config.toml
arch = "convnext"
model = "image classifier"
dataset = "microscope photos of single blood and bone marrow cells"
train_examples = 97085
image_size = 32
crop_scale_min = 1
horizontal_flip = true
translate = 0.12
cutout = 0.25
targets = ["smear"]
num_classes = 2
isotropic = true
norm = "layernorm"
activation = "gelu"
mlp_ratio = 4
inner_norm = false
patch_size = [4, 4]
conv_stem = false
layers = 10
width = 320
kernel_size = 5
label_smoothing = 0.1
loss = "cross_entropy"
init = "xavier_uniform"
residual_init = "zero_last"
optimizer = "normuon"
muon_scale = "match_rms_adamw"
lr = 0.0033
momentum = 0.95
nesterov = true
orthogonalizer = "newton_schulz_5"
adamw_lr_other_params = 0.0015
steps = 16800
batch_size = 128
epochs = 22.1
lr_schedule = "wsd"
decay_fraction = 0.4
final_lr_fraction = 0
warmup_steps = 330
weight_decay = 0.07
adamw_weight_decay_other_params = 0.05
Rows from block 6 of a small image classifier, named by matrix and row number. Rows with one number belong to one neuron. Each number is 128 + 24 x the weight over its row's rms, rounded and kept within 0 to 255. All counts start at 0.
After each neuron's rows are labels from the 100 images, of 14976, where the neuron reaches its highest value: "colour at peak" is the nearest of a few named colours to the mean colour under the peak. Only what is clearly more common there than usual is listed. The data: microscope photos of single blood and bone marrow cells. In brackets: how many of the 100, against the usual share in percent.
# fc1: MLP up (model.blocks.6.mlp.fc1.weight, 1280x320), inputs 160-319
# fc2: MLP down (model.blocks.6.mlp.fc2.weight, 320x1280, transposed), outputs 160-319

fc1.180 [111 123 159 138 131 169 113 115 144 149 131  78 116 141 113 126 106 119 126 142 155 131 151 149 109 172 104 137 101 177 105  89 132 142  81 152 124 138 122 109 174 118  99 150 121 113 160  64 130  71 131 120 122 156 132 142 132 130 128 173 126 188 128 190 135 126 142 119 136 115 156 118 130 117 106  84 123 127  69 121 127 105 106 149 161 112 136 116 160 113 150 127 118 131 148  84 141 120 150 165 126 127  94 128 151 134 134 135 140 130 112 101  85 159 155 161 167 119 146 142 138 156 157 154 121 157 110 107 150 133  71 137 120 101 125 136 128 132 137 136 136 119 141  91  98 141 113  89 164 127 109 119 126 154 120  99 107 142 101 124]
fc2.180 [137 137  94 150 106 108 155 118 133 141 164 166 117 104 103 126 124 141 118 134 129 132 131 106 146 119 104 145 112 132 131 107 120 117 145 162 121 109 150  95 153 156 116 187 122 196 167  72 133 151 106 148 122  75 137 130 123 135 150 145 166 123 136 149 114 118 165 128 120 100 137 176 118 114 176 124 122 119 111 152 104 148 153 157  80 118 141 129 124 161 131 122 129  81  95 151 103  92  98 132 113  96 138 116 152  91 105 123 131 109 138 120 107 145 122 130  93 102 147 155 138  97 104 159 138 139 137  96 173 124  56  93 128 133 109 118 112 103 162 134 131 126 111  90 108 104  91  87 126 154 100 124 144 171  81 151 152 124 171 121]
colour at peak: purple (77 vs 21.5)

fc1.669 [107 166 105 166 156 135 137 147 127 132 158 106 138 145 130 141 122 108 134 121 153  94 116 204 160 169 128 157 141 116 103  88 123 119 116  90 102 114 138 126 157 168 101  96 148 107 147 151 114 114 100 122 142 105 106 130 111 122 139 139 134  99 122 123 116 131 159  96 133 104 120 134 114 124 116  65  98 166 141 115 125 119 120 164 104 128 166  87 130 105 136 136 116 133 134 100 197 116 131 159 125 150  66 131 103 147 137 128  96 143 135 111 102 120 106 155 160 112 122 122 135  97 202 137 122  99 120 128 173 141 103 119 128 106 107 125 139 128 128 126 125 117 155 111 108 138  90 110 134 109  88 122 125 155 131 120  95 101 122 118]
fc2.669 [124 148 132  95 142 114 140 127 138  98 150 118 129 103  97 126 141 105 165 111 117 120 155  98 124 116 101 181  94 121 128 148  87 128 148 124 105 108 115 115 135 109 124 116 141 188 146 148 135 166 104 145 111 147 152 156 114 103 135 144 164 121 169 143 130 107 136 130 114 111 112 111 133 142 110  75 146 135 124 181 119 143 116 119 149 158 133 143 166 160  83  95  97 138 151 128 104 154 168 104  85 149 134  89 122  86 134 131 114 123 149 102 107 153 110 120  89 116 118 133  98 118 111 173  92 120 105 134 122 130 127  82 161  98 102 150 146 121 118 137 150  99 113 140  94  81 121 142 160 162 113 146 153 128 100 160 162  91 116 179]
colour at peak: purple (66 vs 21.5)

fc1.42 [107 145 111  83 143 154 111  87 119 165 134 149 108 149  99 127 159 154  83 142 175 132 118 138 152 153  92 130 120 136 135 153 124 117 168 160  93 159 111 133 100 146  97  74 139 151 130 114 116 121 183 142 121 124 132 143 133 102 149 172 117 134 127  77 132 143 140 125 109 125 115 155 124  86 111 124 110 138 135 145 137 128 174 131 115 106 170  79 143 106 150 171 134 114 171 137 173  98 127 112 136 133  97 142 123 122 105 119 135 174  95 146 149 143 179 176 116 130 117 147 119  92 131 152 138 108 109 142 140 106 124 106 135 159 126 156 135 141 121 131 155 126 119 100 135 130 173 148 138 113 144 125 126 129 100 107 114 173 111 171]
fc2.42 [137 126 141 126 122 107 121 178 100 168 143 141 173 148 158 124 115 120 111 137  94 121 151 130 105 169 123 157 129 131 115 108 133 125 119 119 132 143 141 137 121 190 141 138 132 110 128  72 157 140 175 131 119 118 113 105 121 130  83 127 120 147 110  78 118  95  89 114 130 155  86 113  87 110 128 126  71 124 107 142 171 117 136 128 113 139 188  72 123 149 116 109  96 127 128 154  59  97 123 150 132 147 123 141 100  91  96 133 132 165 184  95 122 171 137 138 122 170 139 162  73 151 149 141 127 129 114 142 140 101 167 150 110 139 112 153 127 154 131 130 140 117 146  95 145 140 118 140  92 187 131 119  94 162  87 130 161 126 112  98]
colour at peak: blue (34 vs 8.6)

fc1.194 [169 151 124 145  97  69 162 114 163  71 159 131 144 147 142 131 143  85  92 103 150 107 139 123  96 140 142  99 161 115 137  94 124 142  84 158 121 120  78 122 139 120 148 160 109 154 146 120 171 115 127 145 189 113 170 120 175 139 127 147  98  85 116 118 114 152 148  93 123 124 128 168 125 107 126 133 140 130 139 140 118 140 138 119 159 104  87 116 161 151 124 151 141 121 103 119 188 116 170 100 109 146 138 152 112 136 126 103 113 126  96 118 121  94 130 138 151 141 137 157 101 157  89 108 142 134 123 138  58 133 166 130 104 101 109 126 135 149 114 118 139 127 166 147 128  96 190 192 123 109 151 159  95 115 155 121  88 108 106 153]
fc2.194 [132  69 121 102 100 153 136 138 105 108 139 114 146  90 118 135 135 113 115 111  93 124  94 129  70 110 134 137 110  93 124  96 115 134  94 147 122  95 121  57 143 139 129 117  96 110 152 103  67 135 121 166 146 107 145 101  97 113 127 153 120 154 121 140 124 122 124 150 112 108 157 145 151 164 143 100 100 140  79 107 157 142 104 120 114 124  63 135 160 115 134 126  74  80 121 108 119 126 102  86 154 151 144 179 146 106 136  82 106  70 143 159 122 119  97 157  80 149 156 146 102 115 148 115 132 140 132 126 155 134  72  82 137 134 130 128 147 155 150 114 165 131 143 141 133  92 115 115 148 153  88  86 119 153 153  90 156 129 118 102]
colour at peak: white (59 vs 21.6)

fc1.124 [127 123  99 122 143 162 115 162 133 115 118 115 157 131 120 159 142 147 117 148 123 137 111 145 131  95 117  99 121 143 157 113 144 165 130  87 145 175 146  91 138 141  97 197 129  97 159 150 152 118 149  91 139 106 138 117  75 130 120 115 114 143 148  77 130 110 120 119 122 138 145 173 172 128 145 129 104  87 129 149 142 172 122 138 111 128 163 133 153 133 144 134 159 145 109 166 162 141 110  98 128 138 144 143 113 121 124 133 117 101 106 151 118 113 136 154 121 109 153  96 136 128 147 133 127 111 159 164 168  83 157 104 117 101 125 139 151  95 113 131 109 167  89 116 115 113 104 139 106 157 143 130 153  83 124 158 106 135 113 162]
fc2.124 [139 200 124 124  94 103 124 166 110 119 129 111  95 139 127 120 149  95 123 125 138 121 176 129 111 158 149 141 157 125 103 124  92 123 115 165 131 106  96 133 101 100 109 181 126 129 189 146 136 120 144 112 112 160 138 148 132 141 118 122 159 159 123 112 160 138 131  81 140  93 106 108 124 108 119 137 116 117 183 107 135 113 103 159 124 103 116 122 167 141 158 111 142 143 131 134  88 123 130 145 153 129 131 161 141 138 147 126 212 104 143 147 166 127 140 129 111 112 111 128 146 138  89 121 132  85 126 108 184 175 142  98 134 142 147 136 151  95  64 123 103 150  79 127 128 109  75 109 146 124 144 143 124  98 142 110 109 109 168 153]
colour at peak: pink (50 vs 24.2)

fc1.529 [131 131 127 128  88 164 142 130 105 147 114 131 161  78 139 120 100 125 159 162 176 138 138 102 133 102 149 167 114 107 115 192 110 120 111 101 113 109 106 156  77  91 135 174 116 108 182 116  85 150 152 113 116 101 115 157 111 156 127 124  91 157 137 144 110 118 140 162  93 124 170 140 103 117 161 173 103 135 155 164 121  84  93 140 101 149 134 118 164 115 151 128 152 105 165 120 147 126 151 102 133 154 113  89 114 130 147 118 141 119 105 132 151 110 127 172 117 170 135 120  84 134 182 123 141 132  80  99 115  85 139 117 135 133 134 141 140 103  88 143 124 121 142 131 145 127 117 174 144 121  90 124 101  66 114 195 121 128 149 128]
fc2.529 [120 119 140 115 152 131 119 104 134 121 122 142 104 146 147 142  80 147 148 110  85  70 135 133 142 179 145 113 175 145 127  82  80  90 132 130 112 126 124 144 156 133 135 104  90 150 156 105  55 115 150 132 135 124 144  70  99 112 119 112 124 126 111 144 141 100 116 143 142 130 135 100  98 182 153 116 131 141 145  92 123 188 142 100 149 120 141 146 119 181 113 122 147  91 117 109 123 147 104 144 124 163 141 134 127 156 116 133 129 150 117 137 137 137 144 144 125 108 116 112 115 114 175 130 130 109 109 108 132 167 128 116 136 143 129  69 150 111 145  91 132 166 129 109 105 104 143 118 119 157 104 115 137 129 122 134 144 162 113 129]
colour at peak: white (47 vs 21.6)

fc1.447 [ 94  90  89 123 123 117 151 131 142 129 167 134 113 150 144 150 118 138  63 173 112 150 144 118 115 141 118 197 129 127 126 127 121 143 126 160 152 109 150 128 102 134 147 107  97 106  80 135 126 152 114 135 152  95 153 130 158 135 124 156  92 190 129 106 192 160 142 145 113 134 151 134 139 132 158 137 114 139 109 110 111 105 107  96 102 155 105  89 151 156 152 129 163 126 116 150 140 175 127 157 141 125 133 101 138 112  93 126 119 103 130 147 115 141 109 110 166 146 138 135 125  95 156 118 159 177 150 128 151 137 106 118 116 133 132 158  93 145  95 132 162 156 100 160 135 131 157 196 144 148  55 124  94 141 128 117 138 105 114 134]
fc2.447 [158 112 174 110 145 148 106 144 128 109 126 118 122 125 125 156 114 142 109 111 136 117 100 123 168 120 128  98 133 148 154 128 109 142  84 153 150 144  82 126 153  80 148 127 141 148  77  92 135 133 127  95 133 148 157 117 154 101 136 128  92  93 106 119 126 122 114 114 138  99 121  91 129 141  85 171 115 128  80 142 112 146 140 147 120 118 103  65 136 163 141 152 107 108 125 114 133 125 139 136 129 139 124 100 139  58  88 150 144 104 137 123 133 136 143 121 130  86 112 119 123 186 119 142 118  90 106 167 126 179  76 100 112 147 113 161 103 172 140 111 135 151  70 127 146 117 142 107  89  91  82 118 144 131 139  87 152 147 127 139]
colour at peak: purple (82 vs 21.5)

fc1.322 [141 116 114 134 132 152 163 157  92 117 111 141 124 136 139 143  92 108 107 109  90  84 160 112  90 151 139 175 112 104 156 133 112 131 143 132 143 147 149 145 117 110 185 130  94 140 101 136 111 134 122 134 105 147  93 145 150 176 122  97 142 139 141  97 105 113 174 125 132 169 133 113 170  85 116 124  98 128 108 187 125 110 169 118 142 190 134 140 151 184 126  98 119 114 163  92 127 167 128  91  85 101 142 159  85 169 143 156 138 101 135 103 164 125 101 125 141 156 113 124 112 145 144 153 143 106 111 144 151 130 167 128 118 173 161 105 115 138 121 128 141 160 113 149 156 114  98 116 169 156 167 118 130 108 117 159 121 109 128 152]
fc2.322 [138 145 122  95 127 152 120 152 132 163 155 151 125 148 130 132  98 129 131 135 114 137 101 126  63 133 141 106 107 150 140  91 125 151 129 125 192 134 118 125 134 122 115 130 127  95 106 100 128  86  92 133 139 158 154 139 137 111  88 117  98 109  94  90 105 135 146  86 103 129 142 136 154 170 128 137 142 107 148 125 117 138 114 119 151 120 111 152 105 100 111 129 142 155 103 123 131  83 148 155 181 115 174 119 135 154 119 171 117  93 165  95 119 114 120 138 128 140 138 128 105 162 135 108 167 125  97  99 158  79 142 138 144  83 183  93  84 150 118 149 107 166 123 132 122 124 142 142 105 115 114 123 117 115 133 102 142 131 158 123]
colour at peak: pink (51 vs 24.2)

fc1.501 [110 128 156  76 179 172 114 178 152 100 116 132 111 151 108 174  87 138 152 169 147 153 138 170 108 138 153 140 140 144 149 120 149 126  96 122  89 143 105  80 117 111 131 167 117 117 125 168 133 125 116 100 128 111 106 143  98 123 149 120 117  84 146 114 117 100 119 148 133 116 143 110 127 113 130 169 127 141 160 126 145 107 130 113 125 106 157 104 161  71 149  85 121 114 117 161 125 118  75 169 135 138 105 126  88 131  81 119 106 115 178 114 137 110 134  85 154 108 160 158 144 134 170 149 139 148 131  88 131 163 120 147  84 123 133 103  95 119 129 108 130 123 100 120 103 130 141 101 149 147 140 141 134 145 106  93 114 149 109 138]
fc2.501 [131  95 158 145 148 140  90  84 126 116 115 124  98 140 108 136 123 123 124 174 137 137 112 176 119  64 134 132 124 104 129 158 155  99 129 110 156 101 128 117 162 128 139  99  98 107 145 131 144 104 127  97 146  87 130 171  94 109 119 157 123 138 149 138  79  85 167  97 162 121 110 152 112  82 134 146 116 100 176 138  90  95 131 126  97 114 133 145 119 159 130  77 135  93 128 152 105  97 154  97  95 111 150 116 160 132 116 136  74 110  96 133 117  93  80 124  72 144 140 142 142 115  99 111 165 158 142 120 137 149 150 111 149 140 115 122 131 136 151 139 134 134 110 123 114 113 147 108 114 136 149 141  98  91 134 160 131 133 125 136]
colour at peak: pink (53 vs 24.2)

fc1.463 [118 189 135 144 101  84 112 147 142 110  94 137  85 140 180 180 163 114  88 159 167 112  92 159 121 106 129 123 136  95 143 180 122 105 103 136 111 144 116 118  78 150 126 157 122 152 118 142 106 146 162 109 126 112 124 133 135 150 137 152 131  99 106 112 149 147 120 157 168 133 108 112 168 104  92 117 117 143  90 105 115 148 148 111 137 131 172 142 145 130 144 107 146 160 133 152  96 141  85 102 109 129 136 142 130 127 122 128 163 104 149 139 132 110 114 155 116 144 126 114 123 139 112 151 112 152 126 139 153 129 183 108 102 124 143 108 128 128 116 122 180  70 113 166 153 145  88 177 109 140 101 176 119 130 110 118 112 153 139 131]
fc2.463 [128 145 141 121  97 124 114 171 110 121 103 117 122 106 103 192 150 124 113 105 129 129 118 102  85 126 108 154 112 154 118  97 106 150 129  88  66  80 136 147 106  70 130 151 163  89 120 121 182 128 164 111 125 118 143 159 168 130 113 144 147 145 103 130 113 113 130 150  76  62 141 124 149 103 156  79 150  90 104 150 126 108 119 127 153 139 147 172 140 146 113 127  99 141 123 149 137 129 188 114  92 116 132  97 136  85 192 128 128 117  98 136 136 136  72 113 129 114 138 119 100 142 106 143 148 126 140  93 120  93 140 136  87 124 142 117 136 111 163 120 158 108 149 127 178  62 152 132 138 135 118 100 150 128 157 128 140 156 139 133]
colour at peak: pink (55 vs 24.2)

fc1.749 [ 65 126 109 154 155 157 136 132 127  83  90 102 130 131 109 132  79 124  89 148 102 116 132  81 126 151 153 112 128 114 164  92 134 113 119 119 141 158 142 143 120 130 190 168 161 141 125 125 152 148 106 124 172 148 146 149 165 131 115  85 109  93 154 165 149 147 120 109 106 168 110 139 128 125 104 177 105 181 116 164  99 119 103 149 135 157 115 110 161 160 100 132 133 131 137 148  97 147 153 134 150 127 150 102 118 160 102 134 152  91 116 158 148 138 120 104 158 149 135  97 125 116 127 127 110 106  84  94 135 121 158 109 139 105  98 126 133 132 158  95 123  81 128 123 148 147 107 123 136 148 100 158  87 113 156 141 132 186 105 108]
fc2.749 [135  76 154  76 140 166 126 154 157 118 113 121 148 148 124 165 107 120 145  88 123  95 106 176 119 155 118 107 141 139 164 145 145 116  87 180 176 138 121 125 121 149 160 146 115 129 141 127 152  98 109 114  87 116 173 164 134 148 121 141 109  91 142 143 179 139 165 141 107 131 119 123 123 134 131 172 131  82 124 124  83 167 102 110 163  88 113 142 153  87 134 142 111 117 107 111 122 129 142 118 140 153 141 132  93 137 143 130 171 101 127 126 160 121 148 110  90 167 147 117  79 153 124 150 154 164  84 123 132 148 124  94 135 108 162 118  95 133 116  91 117  69 117 113 154 122 139 127 151 111 143  93 116 151 172  90  80 160 158 125]
colour at peak: white (58 vs 21.6)

fc1.232 [178 112 105 178 177  83 107 154 135 122  94 145 120 142 154 145 108 148 117 145 156  90 130 120  93 139 109 131  99 129 136 143 142 144 117 125 101 134 118  92 139 126 105 154 147 112 135 135 145 122 165 107 166 154 168 116 117 138 105 114 140 130 120 176 145 145 166 164 151 113  86 140 116 117 133  77 111 135  96 105 115 108 107 108 159 156 139 142 106 170 119 106 174 133 118 112 129 148  80 125 122 132 138  89 140 109 104 147 179 132 138 142 137 117 136 187 118 170 122 133  84  98 103 113 138 133 150 160  89 141 139 111 127 103 122 101 137 115 119 112 154 161 170 137 145 122 109 147 129 168 117 137 139 105 140 163  84 145 137 147]
fc2.232 [132 182 159 101 103 104 164 169 101 124 160 170  98 174 131 136 171 113 103 148 153 100 116 109  78 163 114 121 123 140 148 115  78 115 132 151 130 162 118 101 101 142 109  55 153 115 124 142 163  87 154 148 123 116 131 146 140 171 100 122 145 126 134 135 110 163 142 114 140 183 139 141 128 129  88 103 139 116 107 160 118 117 185 152 103 126 158 144 106 152 100 145 161 135 130 125 129 133 133 154  93  89 124 143 111 114 119 146 174 130 120  93 102 169 117 183 132 139 102 117 165 156 136 111 139  87  71 109 138 122 121 143 126  85 149 117 105 108 132 138 153 125 117  72 102  99 154 113 116 114 143  99 151 107  84 134 133 121 142 130]
colour at peak: grey (53 vs 22.4)

fc1.492 [141 131  89 132  98 119 155 112 143 106  90  97  97 117 139 118 105 151  88 108 170 100 141 136 111  90 113 130 136 118 157 105 152 130 144 119 119 164  81 143 115  91 178 106 145 117 103 121 140 127 158 142  82  76 152 120  98 163 138 160 153 112 133 190 121 120 129 133 140 133 122  94  84 102 117 139 149 160 156 164 155 139 116 142 138 136 185 133 127 127 161 148 137 144 152 168 153 137 164 125  96 117 121 147 140 120 117 116 106 137 147 122  95 115 105 152 134 126  98 108 184 113 129 109 119 139 128  99 146 126 140 150 133 157 119 146 133 107 113  91 105 130 171  85 115  92 117 112 121 151 140 104 112 149 105 132 139 122 171 109]
fc2.492 [ 86 111 161 115 141  73  91 170 101  88  53 135 143 170 149 118 113 114 103 141 128 104 101 143 136 150 130 128 140 163 137 117 106 112 151  99  96 164 166 133 145 175 111 102 142 137  81  89 107 125 142 155 136 146 109 162 141 113  83 123 176 146 126 189 102 116 107 185 101 106 148 120 101 124 112  80 115 104 190 137 170 130 114 129 146 111 158 154 135 103 119 121 169 114 118 129  90 119 100  86 129  72 108 135 128 116 126 138 143 124  89  97 147 158 138 138 105 129 169  79 143 130 104 105 136 145 135 131 135 112 144 134 133  89 101 118 119  94 116 150 130 163 169 114 111 141 122 178 137 122 111 180 164 128 126 107 103 124 120 134]
colour at peak: blue (35 vs 8.6)

fc1.128 [141 129  95 114 124 131 114 128 127 134 103 125 119 101 109 109 185 145 127 142 110 138 153 123  97  94 163 114 152 146 132 146 135 105  89 112 155 128 115 143  96 155  97 121 130 155 140 138 149 130 144 150 123 136  81 157 130 138  96 145 102 155 134 129 106 138  83 161 128 133  94 159  98 128 158 139 130 158 132 175 144 159 157 140 110 130 141 125 102 154 152 117 152 103 134  93 114  66 141 148 130 169 123 208 146 112 143 151 111 146 117 109 136 144 134 181  97 135 130 120 160 131 100 122 132 104  87 126  78 176 175 120 123 136 147 137 128 103 136 126 128 154 117 138 136 161 143 131 112  83 191 110 164 158 114  82 133 122 118 139]
fc2.128 [ 76 125 106 116 132 118 115 127  94 110 153 113 133 173 170 117 180 141 111 145 177 116 107 140 121 156 137 147  91 130 144 103 127  70 144 164 153  77 134 132 115 135 127 143 125  80 135 126 105 107 142 122 107 116 100  98 122 134 112 135  97 116 118 142 101 169 122 110 137  84 100 116 116 122 115 121  92 144 119 105 143 119 153 141 140  86 170 109 120 113 130 110 124 101 154 121 143 108 144 110 115 145 131 179 151 110 108 100 113 135 115 151 165 183 112 149 138 144 115 155 138 130 150 160 108 142 102 123 161 111 154 138 139 119 149 114 158 152 142 108 114 126 125 144 111 155 121 126 121 188 163 130 109 130 118 130 111 100  99 123]
colour at peak: blue (25 vs 8.6)

fc1.556 [123 174  89 169  94  71 129 136 100 133 151 124 138 124 197 132 136 132  98 146 183 126  99 151 148 150 114 141 146 169  94 124 130 162 105 142  97 116 110 163 183 163 107 160 112 105 164 138 148 115 175 125 114 138 114 138  98 132 124  83 109  72 138 115 109 152 121 154 140 105 147 121 101 138 135  95 135 125 180 105 130 142 182 119 174 124 129 109  84 143 134 130 126 128 116 143  98 107 116 153 128 118 135  68 109 133 112 112 118 144 133 127 104 157  94 130 109 138  96 119 119 134 162 138 113 102 127 114 155  77 121 113 119 136 137 117 156 145 116 118 133 123 127 103  69 127 160 136  98 114 138 114  90 101 116 130 191 145  80  90]
fc2.556 [109 125 138 158  87 124 114  85 158 164 114  94 124 152 112 123 172 130 123 102 111 118 135 131 144 111 127 158 137 110 125 134  93 150 106 120 119  68 134 114 128 117 169  92 146 197 162 118 158 126 158 149 115 131 105 114 113 131 138  96 133 153 127 128 117 124 145 151 135 118 120 122 116 105 129 136 182 155 180 139 148 185 131 165  82 138 161 101  93 121 126 120 122 128 140 137 139 137 108 134 128 129 129 144 112 113 120 143 135 180 162  87 101 150 112 132 191 145 152 112 113 122 116 138 125 133  84 100  96 130 160 136 114 147 135 131  70 102 128 146 128 183 163 111 126 120 139 136  99 120 155 130 136 118 124 127 113 129 170 130]
colour at peak: purple (46 vs 21.5)

fc1.507 [112 104  99 107 139 110 121 143 152 101 134 116 139 161 138  90 129 129 156 155 149 141 145 116 119 100 135 106 152 140 124 113 132 115 146  79 128 121 105 112 100 117 104 110 134 117  72 123 121 156 152  99 145 147 104 150 125 117 130  99 188  89 133 145 171 106 139 143 153 135  57 139  94 112  95 198 132 117 131 125 128 150 131 126 131  83 148 148 142 162 155 125 126 119 119 124  70 100 133 127 154  97  96 134 111 153 179 111 186 139 129 139 124 140 119 110 149 150  82 145 159 120 150 127 106 143 115  99  86 123 133 139 117 132 121 124 131 106 153 128 147  83 125 104 125 143 165 126 126 133 118 119 142 105  96 104 187 162  84 143]
fc2.507 [107 109 131  89  97 101 159 147 113 156 133 122 140 111 130  97 164 130 147 166 114 132 102 102 116 113 143 104 179 140  82 123 127 152 138 130  93 130 103 147  95 131 135 112 125 166 106 141 123 110 141 144 148 119 138  98 162 120 161 148 138 119 160 127  82  99 164 156  70 173 123 112 159 100 105 127 116  96 116 125 131 120 152 110  92  95 112  93 123 122 107 153 113 126 126 176 131  92 131 103 130 126 108 150 177 171  82 115 133 154 154 136 163 137 120 145 132 120  87 136 156 111 101 126  82 141 152 107 141 104 114 166 129 104 164  71 127  99 156 102 147 110 135 134 124 111 152  87  84 149 129 129 144 134 139 154 116  76 135 140]
colour at peak: grey (51 vs 22.4)

fc1.754 [154 124  87 109 109 145 118 110 150 158 125 113 130 164 103 182 138 122  98 127 144 151 141  86 129 139 141 141  97  95 124 156 127 109 165 104 108 125 132 138 127 110 173  94 143 167 146 154 152 131 113 152 137 131 138 132 143  95 133 147 145  98 101 182 108 130 117 111 134 118 136 110 185  95 175 108 152 102 133 146 161  97 121 116 117 145 143 107 107 121 129 115 117 120 131 102 114 151 108 118 123  91 143 122  95 132 122 106 121 124 112 132 132 123 125 119 135  96 139 139  89 148 118 121 101 118 126 132 115 129 110 116 107 103 134 119  61 129 130 151 171 104 115 130 143 171 104 129 135 104 124 131  99 173 169 130  86 124 117 125]
fc2.754 [124 110  90 151 125 161 181 156 139 128 143 118 110 126 110 134 141 138 124 114 118 119 134 137 142 130 140  90  96 130 111 122 156 103  91 111 123 147  97 132 130 107 112 143 148 119 147 104 112 126 119 129 136 121 116 114  97 148 142 112 159 141 140 149 146 124 112 130 111 167 143 145  89 156 121 141 211 123 175 157 148 131 140 155 166 120 106  81 129 107 131 139 115 100 142 175 116 147 148 145 108 121 142 142 155 136 119 138  74 119  81 128 122 155 154 144 107 123 125 150 132 104 143 138 148 160 149 131 124 155 137  70 148 153 170 123 136 131 131 124 102 100 178  87 141 183  92 144 126 132 140 123 140 143 117 129 138 103 144 135]
colour at peak: white (54 vs 21.6)

fc1.199 [105 134 137 149 127 168 106 120  98 162 140 135 134 150 157  86 173 132 147 131 146 121 133 139 189 100 111 128 130 139 142 102 122 171 153 145 129 131 170 140 144 107 167 115 128 133 142 142 176 147 144 147 148 129  96 121 147 136 121  79 141 126  97 145 137 148 151 170 169 126 134 108  89 123 151 138 112 112 109  75 126 148 127 162 119 118 134  45 123 179 102  96 155 129 107 132 150 125 184 139 166 145 152 164 119 127 134 114 135 137  98 111 132  97 162  91 128 114 134 115 125 136  88 127 138 121 118 139 150 134 135 162 143 150 108 128 131 126 129 121 126 136  70 166  88  83 165 142 127  78 126 158 132 130 149  58 149  94 120 159]
fc2.199 [115 172 111 122 126 120 134 141 126 134 121  85 129 115 163 105 165 147 102 123 103  99  92 154 146 120 106 106 127 129 119 146 115 139 129 122 156 144 151  96 113 101 116 119 108 138 101 150 122 145 143 144  78 162  85 128 132 134 144  82 116 159 127 112 165 166 127 104 132 121 131 106 126 144 135 144 138 160 150 131 123 169  92 112 166 111 119  54 141  88 116 116 166  82 126 124 128 137 100 125 125 133 150 166 112 134 115 104 167 103 126 131 116 150 143 161 153  92 138 114 161  93 165 133 155 138 127 112 104 137 111 136 180 156 140 104 102 173 142 126  95 103  73 164 106  99 100 120  95 149 137 161 118  86 184 145 100 103  92 144]
colour at peak: blue (26 vs 8.6)

fc1.310 [123 139 123 143 139 124 100 153 108 142 118  99  72 116 106 128  92 129 164 120 113 130 154 144 122 180 104 159 121 141  93 116 136 139 144 159 120 144 147 162 101 136 121 121 150  99 123 131 113 100 125 107 113 133 109 127 154  87  91 150 115 139 125 160 135 163 139 169 149 164 137 120 127 153 123 154 114 147  88  99 145 125 101 112 113 106 108  98 158 174 126 124 152 104 139 129 101 127 116 106 127 119 170 143 102 108  81 129 120 112 130 115 132 131 126 171  97 114  92 149 166 147 134 123 138 130 137 107 108 112 173 135  89 104 141 126  79 115 109 108 117  93  97 124 122 142 128 152 145 155 162 182 176 164 124 159 178 123 151 149]
fc2.310 [112 107 122 144 153 124 133 118 112 141 144 109 103 171 132 121 168 147 153 151 142 132 120  88 103  88 130 135 138 124 149 139 106 110 127  87 123 139 132 140 142 126  96  94 116 158 134 107 148  99 140 112 123 174 121 134 136 124 127 109 105 151 142 118 105 140 143 123 144 122 114 126 109 124 105 160 118 125 138 145 146 145 108 125 108 146 115 113 149 142 117 116 136 159 154  89 146 144 136 109 116 126 129 165 135 132 144 172 195 108 108 127 105 117 174 138 125 142  98 138 142 101  91 121 105 135 140 167 118 104 116 137 116 151 168 110 160  89 157 139 158 158  63 146 134 118 144 122 122 100 163 147  95 164  99 136  95 152 106 117]
colour at peak: purple (43 vs 21.5)

fc1.472 [ 76 162 100 108 108 115  88 100 156 154 131 142 113 139 149 126 137 152 155 111 211 125 117 134 144 108 112 176  87 135 133 107 137 151 137 102 137 155 157 121 112 136 134 134 119 114 146 143 144 136 126 118 105 113 186 108 187 131 152 102 177 164 152 165 159 105 134 129 113 141 187 124 162 114 120 121 106 112 142 110 142 118 108 121 154 169 108 140 101 144  71 135 119 104 133 109 165 141 146 153 130 134 131 129 161 110 146 121 145 135 138 155 164 168 140 113 129 145 145 132 133  67 153 129 104 136 141 119 138 131 104 137 125 128 117 147 106 120 162 118  93 141 109 126 150 102 132 109 140 139 112 117 139  97 153 111 125 117 112 116]
fc2.472 [170 126 158 132 138  97 129 125 126 156 124 105 126 110 123 157 120 147 140 146  80 102  94 139  97 160  97 111 138 120 122 164 135 196  93 132 121 133 107 103 129 104 158 134 128 156 143 108 165 123  79 136 127 133 131 103 156 112 112 127 145 133 123 172 128 117 124 156 118 130 128  98 145 152 141 138 135  93 157 162 126 149 158 144  97 118 115 117 160 141 140 132 155 130 130 138 103 102 120 172 116 119 154 114 116 101 138 140 118 139 148 117 133 161 138 141 110 130 115  96 110 137 149 147 103 128  89 155 137 140 105 113 130 142 121 133 155 140 123 109 117 106 112 172 141 115 120 136 179  95 121 149 136 137 156 129 124 141 156 128]
colour at peak: purple (47 vs 21.5)